Weights of a small contrastive audio-text model: text encoder norm rmsnorm.
Rows from block 4 of the text encoder of a small contrastive audio-text model, named by matrix and row number. Rows with one number belong to one neuron. Each number is 128 + 24 x the weight over its row's rms, rounded and kept within 0 to 255. All counts start at 0. After the name is the row's rms in percent of the matrix's.
After each neuron's rows are labels from the 100 texts, of 14976, where the neuron reaches its highest value: "fires on" is the input token at the peak. Only what is clearly more common there than usual is listed. The data: single notes of musical instruments (NSynth).
# fc1: MLP up (text_encoder.blocks.4.mlp.fc1.weight, 256x128), inputs 0-127
# fc2: MLP down (text_encoder.blocks.4.mlp.fc2.weight, 128x256, transposed), outputs 0-127

fc1.215 110 [121  95  88 143 123 141 106 113 112 113 146 120 124 112 113 120 135 125 174  98 111 128 153 119 150 115  80 117 123 139 128 142 167 132 108 154  74 146 125 138 140 135 154 143 118 109 125 158 115 137 140 142 136 163 108 157 180  95 160 162 124 166  73 168 131 121 157 101 100  67 127 133 134  98 165 110 105 147 134 140 172 156 128 117  91 132  73 131 122 166 113 121 190 139 128 149 152 100 112 170 179 130 136 107 128 129 179 114 131 129  87 127 110 129 129 133 131 131 133 108 151 109 136 124 155 102 121 130]
fc2.215 100 [109  85 137 132 118 154  70 119 134 155 157 110 127 129 155  72 117 119 124 112  91  98  99 138 145 131 163 151 134  99 146 117 129 105 103 131  94  95 108 131 120 136 120 131 133 111 159 141 128 136 137 123 142 146 110 119 105  86 135 143 179 124 144 163  96 123 112 150 165  76 122 109 114 135 141 132 150 119 157 138 128 131  82 139 125 124 118 167 172 138 123 136  86 170 157 108 116 130 183 159 130 151 123 131  97  99 152 117 163 128  73 145 160 122  76 119 140 123 130  82 130 110 142 148  90  90 117 134]
fires on: "3"

fc1.198 101 [122 136 100 107 115  99 109 124  71 126 128 144 113  94 117  86 173  90 145 134 118  78 126  99 110 140 112 112 165 133 110 136 145  83  92 173 155 107 131 111 125 145 119 120 117 183 161 136 147 116 139 142 148  87 130 141 128 108 145 151  91 133 104 126 120 143 138 128 112 101 104 107 152 110 176 143 100 183 141 108 115 118 116 125 141  99 133 126 160 161 169 130 129 114 129 108 109  91 167 157 122 143 108  85  88 124 166 119 117 137 115 106 140  96 159 170 152 141 128 133 149 107  90 162 119 108 103 150]
fc2.198 096 [127  86  97 101 127 115 109 149 131 155 112 104 159 154 144 116 124 104 157 173 105 130 165 101 161  83 124 145 143  84 115 166 152 141 111 140 110 125 111 125  86 131 155 147 127 104 145 114 101 134 112 143 103 121 109 143 122  76 121 159 123 113  84 156 130 119 109 129 135 135 146 175  99 100 138 106 162  94 151  92 141 118 143 161 113 140 107 112 121 120 135 122 125 152 134 117 150 135 130  97 109 110 131 143 196  93 158 123  89 142 163 134 112 110 129 125 144 162  99  88 101 100 149 105 126  98 131  61]
fires on: "velocity"

fc1.242 092 [121 110 139  83 143  81 117 127 115 119 119 153 144 111 126 126 123 148 141 118 108  78 105 143 139 116 154  96 124 140 161 155 171 159 110  86  86 132 174 126 155 165 106 166 120 106 150 172 111 116 148 145 121 148 167 158  85 154 183 119 129 162 111  99 126 122 112 141 125 156 109 149 150 113 124 119 129 150 154 122 141 154 146  79 131 138  93 100 149 114 149 121  96 117 148 175 117 115 161 164 156 115 117 144 140 131  87 135 166 126 129 173 101 137 145 115 123 109 148 162 147 116 125 134 152 102 142 175]
fc2.242 100 [118  92  97 149 100 160 102 112 104 140 122 127 114 117 149 106  98 127 145  93 124 131 100 165 155 118  98 118 135 162 112 115 153 130 108 123 139 132 108 131  99 122 141  97 145 136 115 132 105 150 152 115  90 153  71 108  95 178 109 117 108  66  76 128 178 109 111 156 125 155 126 137 101 127 136 171 135 144 134 114  90 141 167 131 138 109 137  86 124 151 100 132 122 126 101  79 136 111  99 122 111 142 119 110 122 119 130 180 112 122  84 112 174 137 104 119  99 130 156 128  98 159 153 151  90  98 114 126]
fires on: "<end>"

fc1.15 082 [129 152 185  97 126 191  93 113 130 170 152 171  97 135 119 127 138 114 132 124 131 126 110 145 115 101 168 110 152 119 120 132 145 150 128 154 119 152 156 132 159 133 109 119 147 142 135 169 162 143 133 157 141  73 126 152 112 130 130 104 143 149 154 159 149 132 152 150 105 108 100 122 115 123 137  90 139 132 177 117 110 124 101 157 118 131  80 132  73 144 112  83  92 140  79 123 131 160 136 146 146 154  86 148 115 117 113 117 133 137 178  93 139  98 104 155 136 146 139 150 125 136 105 125  97  81 143 140]
fc2.15 084 [136 147  93 190 141  86 115 105 163  99 159 150 144  94 143  99 147 158 123 157 167 158 140 145  96 104 135 137  96 113 161 157 176 146 132  76 130 137 140 120 145 136 165 115 123 103 103 121 116 117 142 121 162 103 154  99 160  87 112 132 103 167 105 170 140 127 109 136  91 153 127  94 160 113 120 144 124 106 131 156 112 142 143 129 151 130 131 177 105 139 121  94 135 121 125 129 111 133 126 104 123 145 100 105 158 150 129 172 153 105 127 157 116 134  92 124 102  84 148 157  91 126 118 126  95 108 123  90]
fires on: "organ"

fc1.64 128 [150 170 123 101 150 146  97 143 173 113 140 131  91 169 135 136 117 163 125 137  94 127 112 187 137 102 123 110  91  90 148 119 177 155 157 144 118 131 154 115 130 119 141 117 128 165 150 183 170 143 116 149 130 139  98  74 147 123 141 136 117 111 108 114 135 139  98 151 137 135 103  81 118  80 114  85 120 161 118 102 125 122 105  81 126 133 132 138 139 143 121  95  92 109 116 114 127 133 134 166 100 144 127 160 151 125 116 104 148 148 137 118 151 112 119  96 164 103 123 151 114 143 113  60 102 117 122 111]
fc2.64 120 [150  95 121 164 135 107 105  88 151 130 174 153 131 102 138 114 129 169 130 136 150 129  91 170  88 130 122 122 109 163  90 158 105 174 110  91 113 143 126 129 129 131  81 105 121 131 163 122 146 145 106 140 147 110  89 120 104  85 107 105  86 119 110 114 124 161 186 145 128 134 152 102 131 133 128 107 137 104 116 132 122 140 120 109  83 110 116 122 153 165  84 126 149 100 123 161 113 139 128 130 118 154 112 148 141 144  92  95 116  94 156 139 119 113 114  88 121 130 100 156 128 117 109 117 123  58 114  86]
fires on: "organ"

fc1.225 111 [153 110  84  73 115 148  95 147 103 144 146 139 142 115 177 126 160 121 160 106 126 114 120 129 116  94  88 133 152 107 137 162 140  67 130 127 113 130 155 165  87 106 110 152 151 145 152 153 192 137 136 123 118 100 145 106 150  75 126 132 157 105 108 120 109 109 123 124 106  74 108 108 151 154 182  93 128 148 112 119 147  81 133 122 124 114  96 124 155 141 124 102 145 146  99 118 121 102 154 140 123  93 125 126 153  90 154 115  75 135 113 121 117 131 110 117 111 125 118 109 173 143 114 125 116 119 109 137]
fc2.225 116 [135 143  84 111 118  77 109 109 169 134 159 102 122 115  94  89 164 102 152 155 127 115 100 136 163 128 121 147 143 110 136 126 129 124 132 165 127  88  93 147 157 108 167 131  82 154 140 156  96 103 139 147 135 160 112 136  80 106 118 151 137  94  85 147 173 159 105 180 113  82 121 127 146 140 127 132 120 155 127 108 129  97  86 160 123 139 138  90 123 119 107  99 114 117 149 138 118 100 155 125 131 116 122 120 153 142 104 139 160 104 116 162 111 142 124 133 116 131 147  87 153  99 169 136 107  81 129 153]
fires on: "3"

fc1.115 095 [143 125 109 117 116 147 119 152 146 116 117 118 147  86  76 146  96 145 156 119 114 110 131 129 110 110 101 104 144  99 131 122 149 148 104 125  94 142 139 119 118 105 145 135 152  88 130 138 129 145 137 117 138 113 180 156 158 170  97 123 198 138 115 102 151 124 145 146 140 130 137 152 119 100 137 157 178 155 118 119 128 183 120 142 146 118 100 173 106 173 115 166  84 150 126 121 100 167 133 154 152 122 129 118 107 129 125 100 136 166 147 137 104  81 129 137 172 196 151 103 131 152 159 147 134 120 107 128]
fc2.115 094 [101 109  89 134 117 125 133 118  76 124 117 168 119 131 121 113 163 113  86 111 109 114 134 146 122 175 111 114  85 144 166 128  93 120 170 147 140 100 117 132 105 142 157 105 113 112 120 119  87 112 113 173  94 123  96 148 107  88 109 128 125 149 165 126  95 116 137 139 107 166 129  96 118 133 160 181 128 130 114 173 155 119 149 115 129 167 144  74 109 172 140 123 133 157  91 156 132 132 131 131 105  96 118 155 116 117 116 133 107 115 135 110 124  97  80 113 127  94 105  94 116 124 110 123 136 154 182 106]
fires on: "velocity"; "<end>"

fc1.8 098 [148 166 141  78 133 115 143 124 147 125 115 125 124 140 128 121  74 104 120 131 134 107 126 153 125 125 114 123 154 131 101 128 115 168 122 178 107 153 121  72 138 118 144 137 127 110 151 134 139 128  81 121  94  89 155 115 106  81 135 126  79 119 120 158 118  98 152 140  86 147 156 109 139 169 135 133  78  98 112 128 141  94  71 157 176  99 100 115 113 108  88 162 106 104 156 120  93  98 134 119 163 130 134 130 131 145 123 113 101  99 134 123 105 119 112 148 149 145 152  77 147 162 110 130  95 142 141 119]
fc2.8 101 [106 126 143 140 146 181 140 133 123 138 150 125  83 112 128 113 145 144 144 161 137 100 104 113 108 132 141 138 119 128 110 138 121  93 132 111 154 115  85 142 127  95 177 109 147 139 140 146 151 131 145 132 165 126  97 123 116 113 116 122 100 158 128 106  77 152 141 134  72  87 142 152 156 160 103 142 142 149 155 114 102 118 178 130  89 110 134 107 157  98 114 133 120 141 115 163 104 126 142  97 160 109 150 106 148 105 149 113 124 176 107 162 112 151 108 121 131 156  41 153 126 162 133 120 145 169  98 143]
fires on: "<end>"

fc1.75 098 [133 145 127 118 136 115 133  66 130 164 101 106 133 193 121 160  70  69 129 125 129 136 116 112 169 151  88 126 132 114 138 118 140 122 118 131 109 138 157 166 120 130 150 120 135 168  70 148 115 133 161 153 121 116  73  82 120 104 173 131 126 152 140 112 144 103 123 153  96 147 135 107 149 127 139 134 114 147 171 116 116 126 140 134 126 134 117 129  78 186 124 147 161  71 108  87 132 103 153 103 167 122 147 130 131 135 112 150  98 127 128 122 141 132 102 117 171 114 119 122 118 135 130 137 120 144 101 148]
fc2.75 086 [ 96 198 147 134 151 100 136  98  79  99 120  83 117 138 114 122 118 100 154 114 160 128 133 115 115  91 110 159 141 135 166 141 125  79 152 127 161 170  78 124 151 103 120 144 135  78 120 117 102 168 137 115 124 123 115 126 164 149 115 161 181 120 151 169 158 118 116 104 102 135 121 133 137 142 138 155 139 155 173  88 147 147 125 108  96 148 153 137 129 151 157 115 134 129 129 142  96 157 137 117 156 124 158 127 102 138 102 106 159 139  93 131 120 111 169  99 164 116 152 107 114 115 149 114 160 129 127 121]
fires on: "g6"; "7"; "g7"

fc1.168 090 [ 84 131 122 169 123 101  88  97 133  80  98 127  99 115  71 155 145  82 108 140 107  82 165 107 150 133  55 144 108 107  94  74 103 114 152 118 134 107 113 173 115 113 159 155 121 140 137 171 111 130 138 126 143 147 135 153 121 115 131 144 123 169 141  80 146 157 125 134 132  84 128 110 140 152 131  99 176 104 132 141  95 134 114  86 148 142 124 119 156 109 136 114 127 131  95 139 147 106 142 152 139 138 155 140 123  98 147 103 111 156 115 107 155 155 128 139 144 104 117  95 135 137 143 134 122 107 128 128]
fc2.168 088 [189 149 115  94 105 163 145 139 147 133 129 165 129 162 122 130 139 116 122 131 132 179  95 155 111 143 156  88 114  70 107 156 128 109 109  84 118 120 128 109 114 161 122 143 101 110  92 103 116 150 139 119 145 139 111 111 124 135 109  97 124 127 137 172  87  70 100  98 141 120 103 116  92 116 187 165 132 133 124 131 160 121 106 157 109 105 101 103 135 138  72 124 116 124 135 140 142 124 127 149  68  94 118  85 138 170  89 127 102 123 123 123 150 145 153 138 117 130 126 136 152 117 155 142 127 134 136 104]
fires on: "7"

fc1.155 083 [135 114 136 148 119 109 153 129 150 135 118 115 108 152 131 159  96  93 103 143 100 122  97 120 112 147 111  96 169 116 133 119 120 126 125 127 171 122 142 182 116 171 151 138 104 154 135 122 117 105 131  96  97 119 100 121 168 104  98 111 147 117 117 104 157 144  97 152 141 121 127 138 118 137  92 130 129 154 144 114 159 187 100 166 151 162 116 117 164 112  91  88  80 112  95 129 103 154 155 129 182 101  96  88  95 135 128 123 127  98 100 131 116 144 128 129 197 105 170 146 127 159 131 141 153 136 106 132]
fc2.155 080 [126 186  90 134 108 113 148 126 107 157 135 165 112 124 113 111 162 142 140 145 128 100 138 121 132 126 148 140 127 130 130 106 165 130  72 158 129 155  73 124 167 113 118 116 135 116 120 194 160 148 126 151 190 117 113  74 129 138 146 142 120 108 140 124 101 119 130 106 149 111 100 148 125  62 156  90 141 117 128 106 147 133 144 132 120  72 145 137 124  94 126 152 153 118 135  84 159  88 141 123 104 128  93 135 131 165 137 169 134 132 136 110 106  80 151 139 110 154  93 107 106 122 107 138 137 130 120 131]
fires on: "g6"

fc1.228 121 [108 173 110 112 109 143 131 150 161 127 141 131 152 123 131 136 134 142 137 123 120 106 152 110 120  85 123 122 134 142 175 122 107 138 166 106 124  82  92 122 124 128  83 141 126 121 130 164 163 146  68 170 160 132 105 123 115 118 153 169 114 130 134 123 104 133 166 137 165 125 131 134 124  91 173  87 119 180 135 124 128 184  75 110  94 125 112  64 156 143 138 119 156 115 103  87 119 135 131 113 147 122 133 193 160 139 108 111 127 155 124 111 122 106 116 120 138 130 122 137 116 138  81 123 105 140 114 155]
fc2.228 119 [139 152 163 137 125 138 140 145 141 153 146 114  97  94 143 131  97 156 124 124 145 156 117  96  95 130 158 110 155 150 125 153 163 158 137 117 112 177 119 103 127 134 115  81 121  95 144 181 137  88 131 134 130 152 101 139 121 112 117 139 166 175  99 118 165 172 162 125 170 143 120 133 138 142 118 113 122 156 102 142 146 169 105 125 108 145 159  98 179 142 138  98 110 143 128 128 137 150 107 202 123 162 123 111 154 114 102 104 116 127 120 111  90 125 147  91 117 115 142 148 118  80 116 109  85 139 105 147]
fires on: "7"

fc1.119 104 [115 157 119 126  81 167 126 136 154 133 123 146  73 164 121 124 103 149 103 109  81 121 143 114 156 116 164 110 120  81 133 114  80 155 148 157 105 143 147 138 138 109 156 129 128 163 108 147 149 111 125 103 109 139 133 103 160 112  82 127 116  86 112 144 157 137 159 126  91 139 154 124  88  70  90 150 172 102 133 130 102  95  97 160 150 115 115 159 160 127 128 122 122 133 140 160 107 117  92 132 179 137 110 122 141 131 147 146 112 121 147 115 114 126 108 114 143 106 136 109 137 122 131 133 184 161  87 100]
fc2.119 109 [100  79 111 141 159 113 136 101 130 146 123 162 133 105 148  75 127 119 102  79 130 150 109 119 153 157 111 118 121 121 138  72 134 124  72 124  98 143 130  95 144 152 126 138 165 132 180 153 106 185 153 122 177 124  99 152 150 146 100 140 108 100 106 107 123 119  92 162 134 126 148 149  85 146 174 115  86 135 128 114 126 119 146  99 117 131 153 134 113 129 115 145 136 117 148 165 116 101 154 154  89 127 112 144 128 117 150 169 143 140  96 135 175  96 119 113  98 151 132 109 128 158 158 150 125 126 135 133]
fires on: "velocity"

fc1.11 089 [118 103 153 147 135 183 151 120 137 116 164 143 127 143 123  96 141 136 149 147 136 168  89 110 110 128 122 114 100 114 126 137  70 145 100 136 153 101 121 113 102 158 154 157 110  90 135 174 154 107 119 138 137 121 144  84 150 171 157 139 127 165 142 156  80 140 109 114 120 123 137 114 154 188  97 138 150 127 159 105 103  65 130 139 148 183  84 112 123 111 155  93 150 111  82 137  81 127 119 138 115 121 118 153 152 143 134 139 134 132 131 121 118 128 132 161 129 149 165 135 145 111 166 101 120 131 137 141]
fc2.11 103 [108 167 106 100 151 160  96 147 119 157 126 142  90 118 132 109  90 142 125 111 128 189 110  91 128 126  64 135 123 118 111 143  55 115 109 101  70 138 145 133  93 162 149 110 153 112 166 129 143 105 136 141 172 159 152 134 114 167 109 135 114 122 132  71 106 145 159 139 132 162 127 120 156  96 142 134 124 145 136 122 104 137 144 132 137  99 142 100 106 111 116 151 100 121 122 127 130 144 125 144 178  84 112 115 134 100 152 116 121 105 127 145 143 131 123 106 151 123 170 107  89 159 107 138 131 150 140 105]
fires on: "<end>"; "100"; "127"

fc1.247 101 [142 156 159 155 157 139 112 146 143 111 123 150 187 126 113  89 158 111 168 120 160 141 121 129 130 107 155 156 119 135 118 146 115 171  82 151 148 116 153 122 134 148 119  98 113 157 109 119 153 123 120 119 186  88 139 154 122 128  94 143 122 145 159 167 156 174 158 138 137 103 125 146 113 114 134 136 107 149 137 101 110 175 103 151 134 130 172 129 112 142 140 118 138 144 146 140 123 133 161 170 104 131 127 161 119 135 199 117 134 145 123  99 151 117 123 178 126 149 144 143 101 102 156 136 116  70 171 123]
fc2.247 099 [138 147  98 123 117 179 118 138 132 100 203 110 132  99 167 110  97  70 112 128 101 125 131 105 140  90 145  75 166 112 164 141 141 141 129 131 127 109 131 106 129 139  79 117  84 156 149 113 150  87 140 176 122 136 108 101 113 142 186  83 133 159 116 159 107 143 103 139 119 106 137 122 152  98 121 119 133  99 100 127 135 133 155 148 117 124 178 145 105 127 128 110 120 106 114  93 120 130 111  96 134 183 107 120 138 121 138 150  88 136 117 101 136 126 146 111 118  91 102 131 115 121  98 125  97 122 133 114]
fires on: "velocity"; "50"; "2"

fc1.160 091 [149  95 164 121 143 102 111 172 141  96 127 135 125 132 124 155 115  89 127 115 121 109 136 126 145 113 134 129 124 114 148 126 102 163 145 139 151 142 128 134 149 116  93  87 165 122 122 149 159 148 106 119 137 134 143 105 134  81 102 105 107 122 131 173 121 115 119  90 144 136 153 106 108 143  76  99 103 144 155 101 134  95  64 104  89 123 126 172 100 159 100 143 110  95 126 133 104 168 176 146 126 124 133 121 132 152 112 136 124  65 141  87  95 110 127 163 107 102 115 144 108 180 166 119 129 124 163 137]
fc2.160 085 [116 163 107  92 147 121 149 111 108 114 147 131 133 115 145 100 148 137 145 141 171 142 143 144  82 141 107 165 130 109  90 115 149 128 116 125 147 109 160 130 154 104 154 172  98 127 110 105 154 128 158 130 139 135 129 138 113 138 133 130 112 143  99 105 165 152 127 211  96 121 152  91 146 119 161 145 172 104  75 107 128 174 134 144 157 149 121 101  67 122 104 122 118 122 131 127 149 111 128 109 141 159  71  93 110 103 123 152 165 167 103 141 136 115 113 103 110 128 146 134 112 152 124 119 107  93 137 155]
fires on: "organ"

fc1.140 081 [100 141 121 130 110 135 130 162 133 111 150 151 106 104 147 155 139 118 149 139 184 158 106 110 105 139  78 106 156 145 151 112 102 139 135 110 136 138 142 165 109  89 118 129 132 117 110 143 143 142 123 127 108 138 124 134 135  63 134 137 135 103 182 135 146 132 128 139 131  76 115 118 156 136 139  78 106  82 108  78  86 124 168 107 112 141 117 138 104 101 141  88  81  91 131 121 112 118 133 122 133 126 112  86 125 164 162 129 122 155 120 118 121 120 173 123 126 126 195 120  93 131 132 125 187  96 143 129]
fc2.140 081 [132 159  85 115 129 106  89 107 166 137 136 152 187 136  72 124 123 143 131 153 115 115 138 120 158 139 134 113  91 104  79 127 145 134 120 152 108 135  94 103 172 144 140 147  87 113 145  98 113 128 107 141 149 142 132 159 111 167 135 162 113 140 122 115  96 141 127 108 108 129 141 128 107 127  87 149 132 123 139 142 190 143 137 154 120 146 122 169 163 149 131 190 144 143 119 118 137 174 149 137 139 101 150 135 132 111 124 146 138 124 134  99 125 151  78 140 118 127 110 133 136 144 130 117  56 175 101 161]
fires on: "<end>"

fc1.88 088 [102 151 105 125 147 128 112 115 124 118 180 137 134 128 156 106 130 110 144 153  97 119 140 114 138 107 140 118 128 108 165 159 118 118 135 148 162 104 167 132 132 145 155 146 141 133  94 151 119 148 121 127 128  94 154  93 109  91 138 130 123 155 102 150 146 127  88  97 135  97 126 127 151 102 146  91 128 155 164 141 144 102 100  69 154 146 147 126 104 121 114  94 102 131 119 164  90 192 127 171 154 156  90 134 141 127 126 132 170 133 152 145 103 106 136 150 139 120 111 171 109 170 133  64 119  91 170 116]
fc2.88 086 [157  91 147 148 143 143 108 106  84 119 139 139 139 117 154 144 151 115 107 138 155 144 100 156 128 135 123 160 113 160 134 172 132 149 147 118  74 119 112 122 172 108 147 139 101 118 177 150 156 121 131 127 158 121 128 159 123 124 112 145 103 186 111 127 133 157 143 142 109 129 149  93 119 110 110 139 149 108  89 125 142 110 118 113 113 173 113 140  94 182 144  59 158 103 135 175 116 135 114 123 154 127 144 118 121 162 101 123 106  87 124  87 143  89 149 122 116 112 134 125  84 118 165 142 137 151 125  80]
fires on: "organ"

fc1.201 092 [184 197 120 116 148 101 111 146 121  90 152 108 140 148 138 126 174  93  85 134 135 100 158 131 177 142 118 149 129 112 100 180 144 153 128 142 143 156 120 162 166 137 129  94 151 149 105 159 174 166 136 156 160 131 144  98 137 121 151 131  61 132 136 131 133 149 137 135 145 119 119 116 102 138 113 138 144 108 150 108 144 120 136 162 160 120 112 125 105 132 113  68 116 131  98 120 124 139 100 129 135 129 110 105  95 130 151  86 141 125 131  99 119  76 126  90 125  99 134 132 105 145 131 133 115 127 126  82]
fc2.201 094 [127 100 123 165 142 124 115 128 100 127 125 148 127 147 159 119  86 111 138 131 134 155  91 145 137 139 128 170 143 144 161  90 141 178 180 110 139 103 135 118 129 106 107 168 105  90 130 135 145  90 155 132 107 102  97 128 130 135  92  97 140 140 104  95 143 132 128 144 136 109 143 135 162 131 110 151 130 105 100 143 117  96 140  68  75 132 117 157  92 116 142 173 142 171 121 153 125 153 157 142  76 129 122 165 127 162  81 169 133 147 130 107 128 144  97 155 139 122 122 120  99 137  84 144 113  89 133 146]
fires on: "organ"

fc1.129 102 [144 119 134 145 166 144 133 149 149 121 107 147  86 105 146 135 143 155 182  66 141 133 130 131 146 102 128 156 175  85 131  99 112 130 130 100 113 158 114 146 154 110 163 132 169 139  85 141 133 146 169 101 109 126  85 117 119  66 128 165 155 129 164 149 140 122 137 135 117 148 132 121 146 142 118 148 186  85 160 135 126 105 123 128 124 129 160 119 116 141 124 124 141 114 124 126 138 122 143 141 137 106 103 149 103 127 155 116 116 176 148 109 201 114 120 106 124 116 168 148 180 131 113 113 113 163 113 126]
fc2.129 102 [131 104 114 138 115 150 123 119  99 134  82 118 115 152 118  92 106 131  98 106 165 147 158 128 174 124 140 158 166 156 137 116 111  86 172 123 130 147  99 117 121 132 144 105 101 147 104 154 117 162 126 104 126 113 111 120 144 135 158 102 148 143 141 167 136 109 101 149  75 121 132 126 172 104 122 175 117 111  97 151 161 143 166 132 100 138 131 168 160 118 167 142  97 104  97 149 126 128 140  87 101 155 125 153 141 106  91 125 108 149 136 109 137 152  97 107  89 112 186 155 138 122 134 146 167 161 162 118]
fires on: "7"

fc1.211 123 [159 102 128 133 151  66 165 135 132 125 143 139 155 158 125 156 145 138  98 124 149 125 132 135  92 108 146 148 138 153 110 103 164  79 123 130 158 140 100  97  88 114 144  93 114  96 140 143 117 109 126 152 144 108  93 117 123 102 171 148 138  73 126 135 119 153 156 110 150 107 113 117 182 141 175 142 165 182 139 153 153  98  97  92 141  92 115 158 174 135  99 112 110 124 102 139 117 127 117 150 108  92 105 100 110 153 111 118 125 143  94 137 132  98 144 158 111 147 119 142 130  98 144 155 141 101 113 144]
fc2.211 121 [104 129 143  88 179 153 100 121 114 169 150 112  96 142 117 147 141 106 128 131 141 151 131 130 168  66 137 146 141 125 100 134 148  98 170  83 125 133 119 115  83 136 146 147 131 120 125 133 159 165 130 138 135 159 132 112  86 132  96 127 139 104 132 118 137 151 100  99 187 112 148 134 128 160 134 130 139 131 160 143 121 136  70 104  84 131 150 112 147 146 162 109 123 126  92 160 124 139 179 141 110 135 147  85 126 140 171 143 123 116 118 151 110 182 114 146 132 140 123  74 166 121 121 103 143 122 113  99]
fires on: "<end>"

fc1.191 098 [156 170 172  89 114 130 124 117 145 152 103 116 178 157 118 164 127  91 105 102  88 159 132 152 110  86 123 159 143 139 122 159 168 123 129 158 125 128 141 113 130 157 169 110 120  92 104 146 117 123 104  50 136 132  97 115 104 176 135 118 122 135 165 150 127 100 141 123 152 118  93 101 122 102 123 111 162  75 129 104 178 125 136 134  93 129 132 113 141 121 130 143 144 106 103 148 114  96 131 139 126 120 122 142 109 138 148 140 135 135 102 106 138 115 125 160 116 139 183 178 118 122 115 106 164 118 115 162]
fc2.191 097 [133 194 160 141 117  84 115 141 114 121  89 119  69 114 168 103 121 121 159 171 145 146 133 123 132 130 126 134 113 143 153 109 142 118 134 133 149  71  90 152 144 104 134 101 126 150 145  95  96 107 114 189 111 128 103 158 120 108 116 131 154 164 135 107 160 139 114 110 109 167 152 168 107 128 117 133 133 139 156 162 149 103 139 132 153 104 148  91 148 163 157 103 110 120 118 120 136 131 120 125 134 106 142 166 118  88 114 164  75 148 141 115 150 109 136 141  81 102 114 138 149 142 163 134 115 148 140 162]
fires on: "3"

fc1.109 088 [113 142 106 117 147 119 131  89  88  67 108 139 106 157 148  85 166  98 137 165 138 113 138 152 103  64 145 119 112 151 114 116 144 128 121 139 107 129 133 157 168 159 132  92 142 142 114 138 149 174 167 128 111 119 126 121 117 121  96 128 115 145 145 165 132 145 144 135 104 102 135 113 152 144 123  73  94 119 138 109 152  82 103 121 100 164 102 156 134 116  97 118 108 128  55 116 101 146 140 165 112 130 128 172 145 180 140 132 156 145 120 121 118 114 159 140 169 131 116 128 104 125 135 101 110 122 116 124]
fc2.109 088 [177  96 133 146 139 145  97 162 115 117 163 144 145 114  90 184  66 109  99 120 129 113 109 100 132 142 105 136 131 115 140 147 111 161 124  95 174 112 139 155  87 143 117 175 113 116 121 119 120 116 109 129 155 130 118 141 124  87 134 121 140 120  95 118 151 126 106 151 123 161 124  82 128 120 107 118 144 117 100 119 154 155 145 107 152 108 138 146  76 125 171 115 128 133 174 111 154 127 131  97 136 148  96 137 125  65  91 169 147 114 110 138 127 129  95 100 125 135 183 152 106 136 101 158 157 111 129 128]
fires on: "organ"

fc1.95 124 [106 131 134 126 117  91 114 120 110 137 155 133 110 139 153 120 115  91  89 113 152 105 108 162 123 111 174 111 177 104 132 110 131 163 129 143 140 155 153 158 130 134 142 141 119  82 144 108 142  99 157 161 140  95 126 119  93 128 105  87 123  92 144 133 126 125 145  81 142  95 146 158 115 120  86 125 125 148 132 116 121 163 138 156  97 131 131 141 130 104  84 127 141 177 167 133 133 146 143 137 161  86 107 170 137  78 189 143 157 140 107  97  94 125 113 133 162 119 150 100 135 121 125 106 182 139 102 135]
fc2.95 127 [145  87 156 134 112  73 122  96  98 163 149  99 162 155 133  86 128 133 145 133 106  99 169 100 108 162 153 130 135  81 126 119 134 152 135 100 135 140 133  81 186 170 123 144 143 103 132 113 154 152 110 142 120 138 127 145  92 122 155 145 155 128 134 159 163 171 133 136 155 151 145 166 113 119 130 112 150 161 118  91 106 128 137 120 109 108  75  97 113 119 111 107 121 151 156 128  99 125 144 153 165  97 140 157 115 113 155 128 142 144 116 123 105  96 155 105 147 117 129 170 129 106 110 182 150 152 133 142]
fires on: "velocity"

fc1.223 088 [110 162 124 120 103 107 166 119 123 142 138 150 127 109 118 128 109  83  84 155 104  90 152 166 109 120 123 123 112 123 132  79 134 130 133 138  71 125 174 127 152 120 121 134 140 170 110 139 142 130 118  81 152 149 144 105 185 152 118 146 143 132 195 138 136 154 123 114 119 106  66 106 118 169 150 111 123  94 131 160  97  92 146 141 117 136 117 170 113 130  81 128 133 121 105 133 150 106 126 147  96 126  92 130 110 157 110  77 141 145 156 111  98 125 105 141  97 142  89 133 120 123 141 104 129 149 154 132]
fc2.223 081 [151  78 138 136 182 158  92 164 160 113 136 133 118 138 107 123 113 164 126 124 116 147 101  74  95 159 105 145 141 119 121 141 122 152 143 121 141  99  96 175 123 145 125 139 128 111 141 101  88 117 168 151 100 132  93 119 113 147 161 123 109 152  67 124 155 139  87 127 164 177 136 143 129  76 123 134 133 132 144  84 152 114 123 146 127 125  97 111 113 126 189 111 112 114 173 132 105 162 107 135 139 134 110 145 129  85 114 160 112 126  98 163 136 143 140 116 163 125 138 125 105 114 111 157  99 116 121 144]
fires on: "velocity"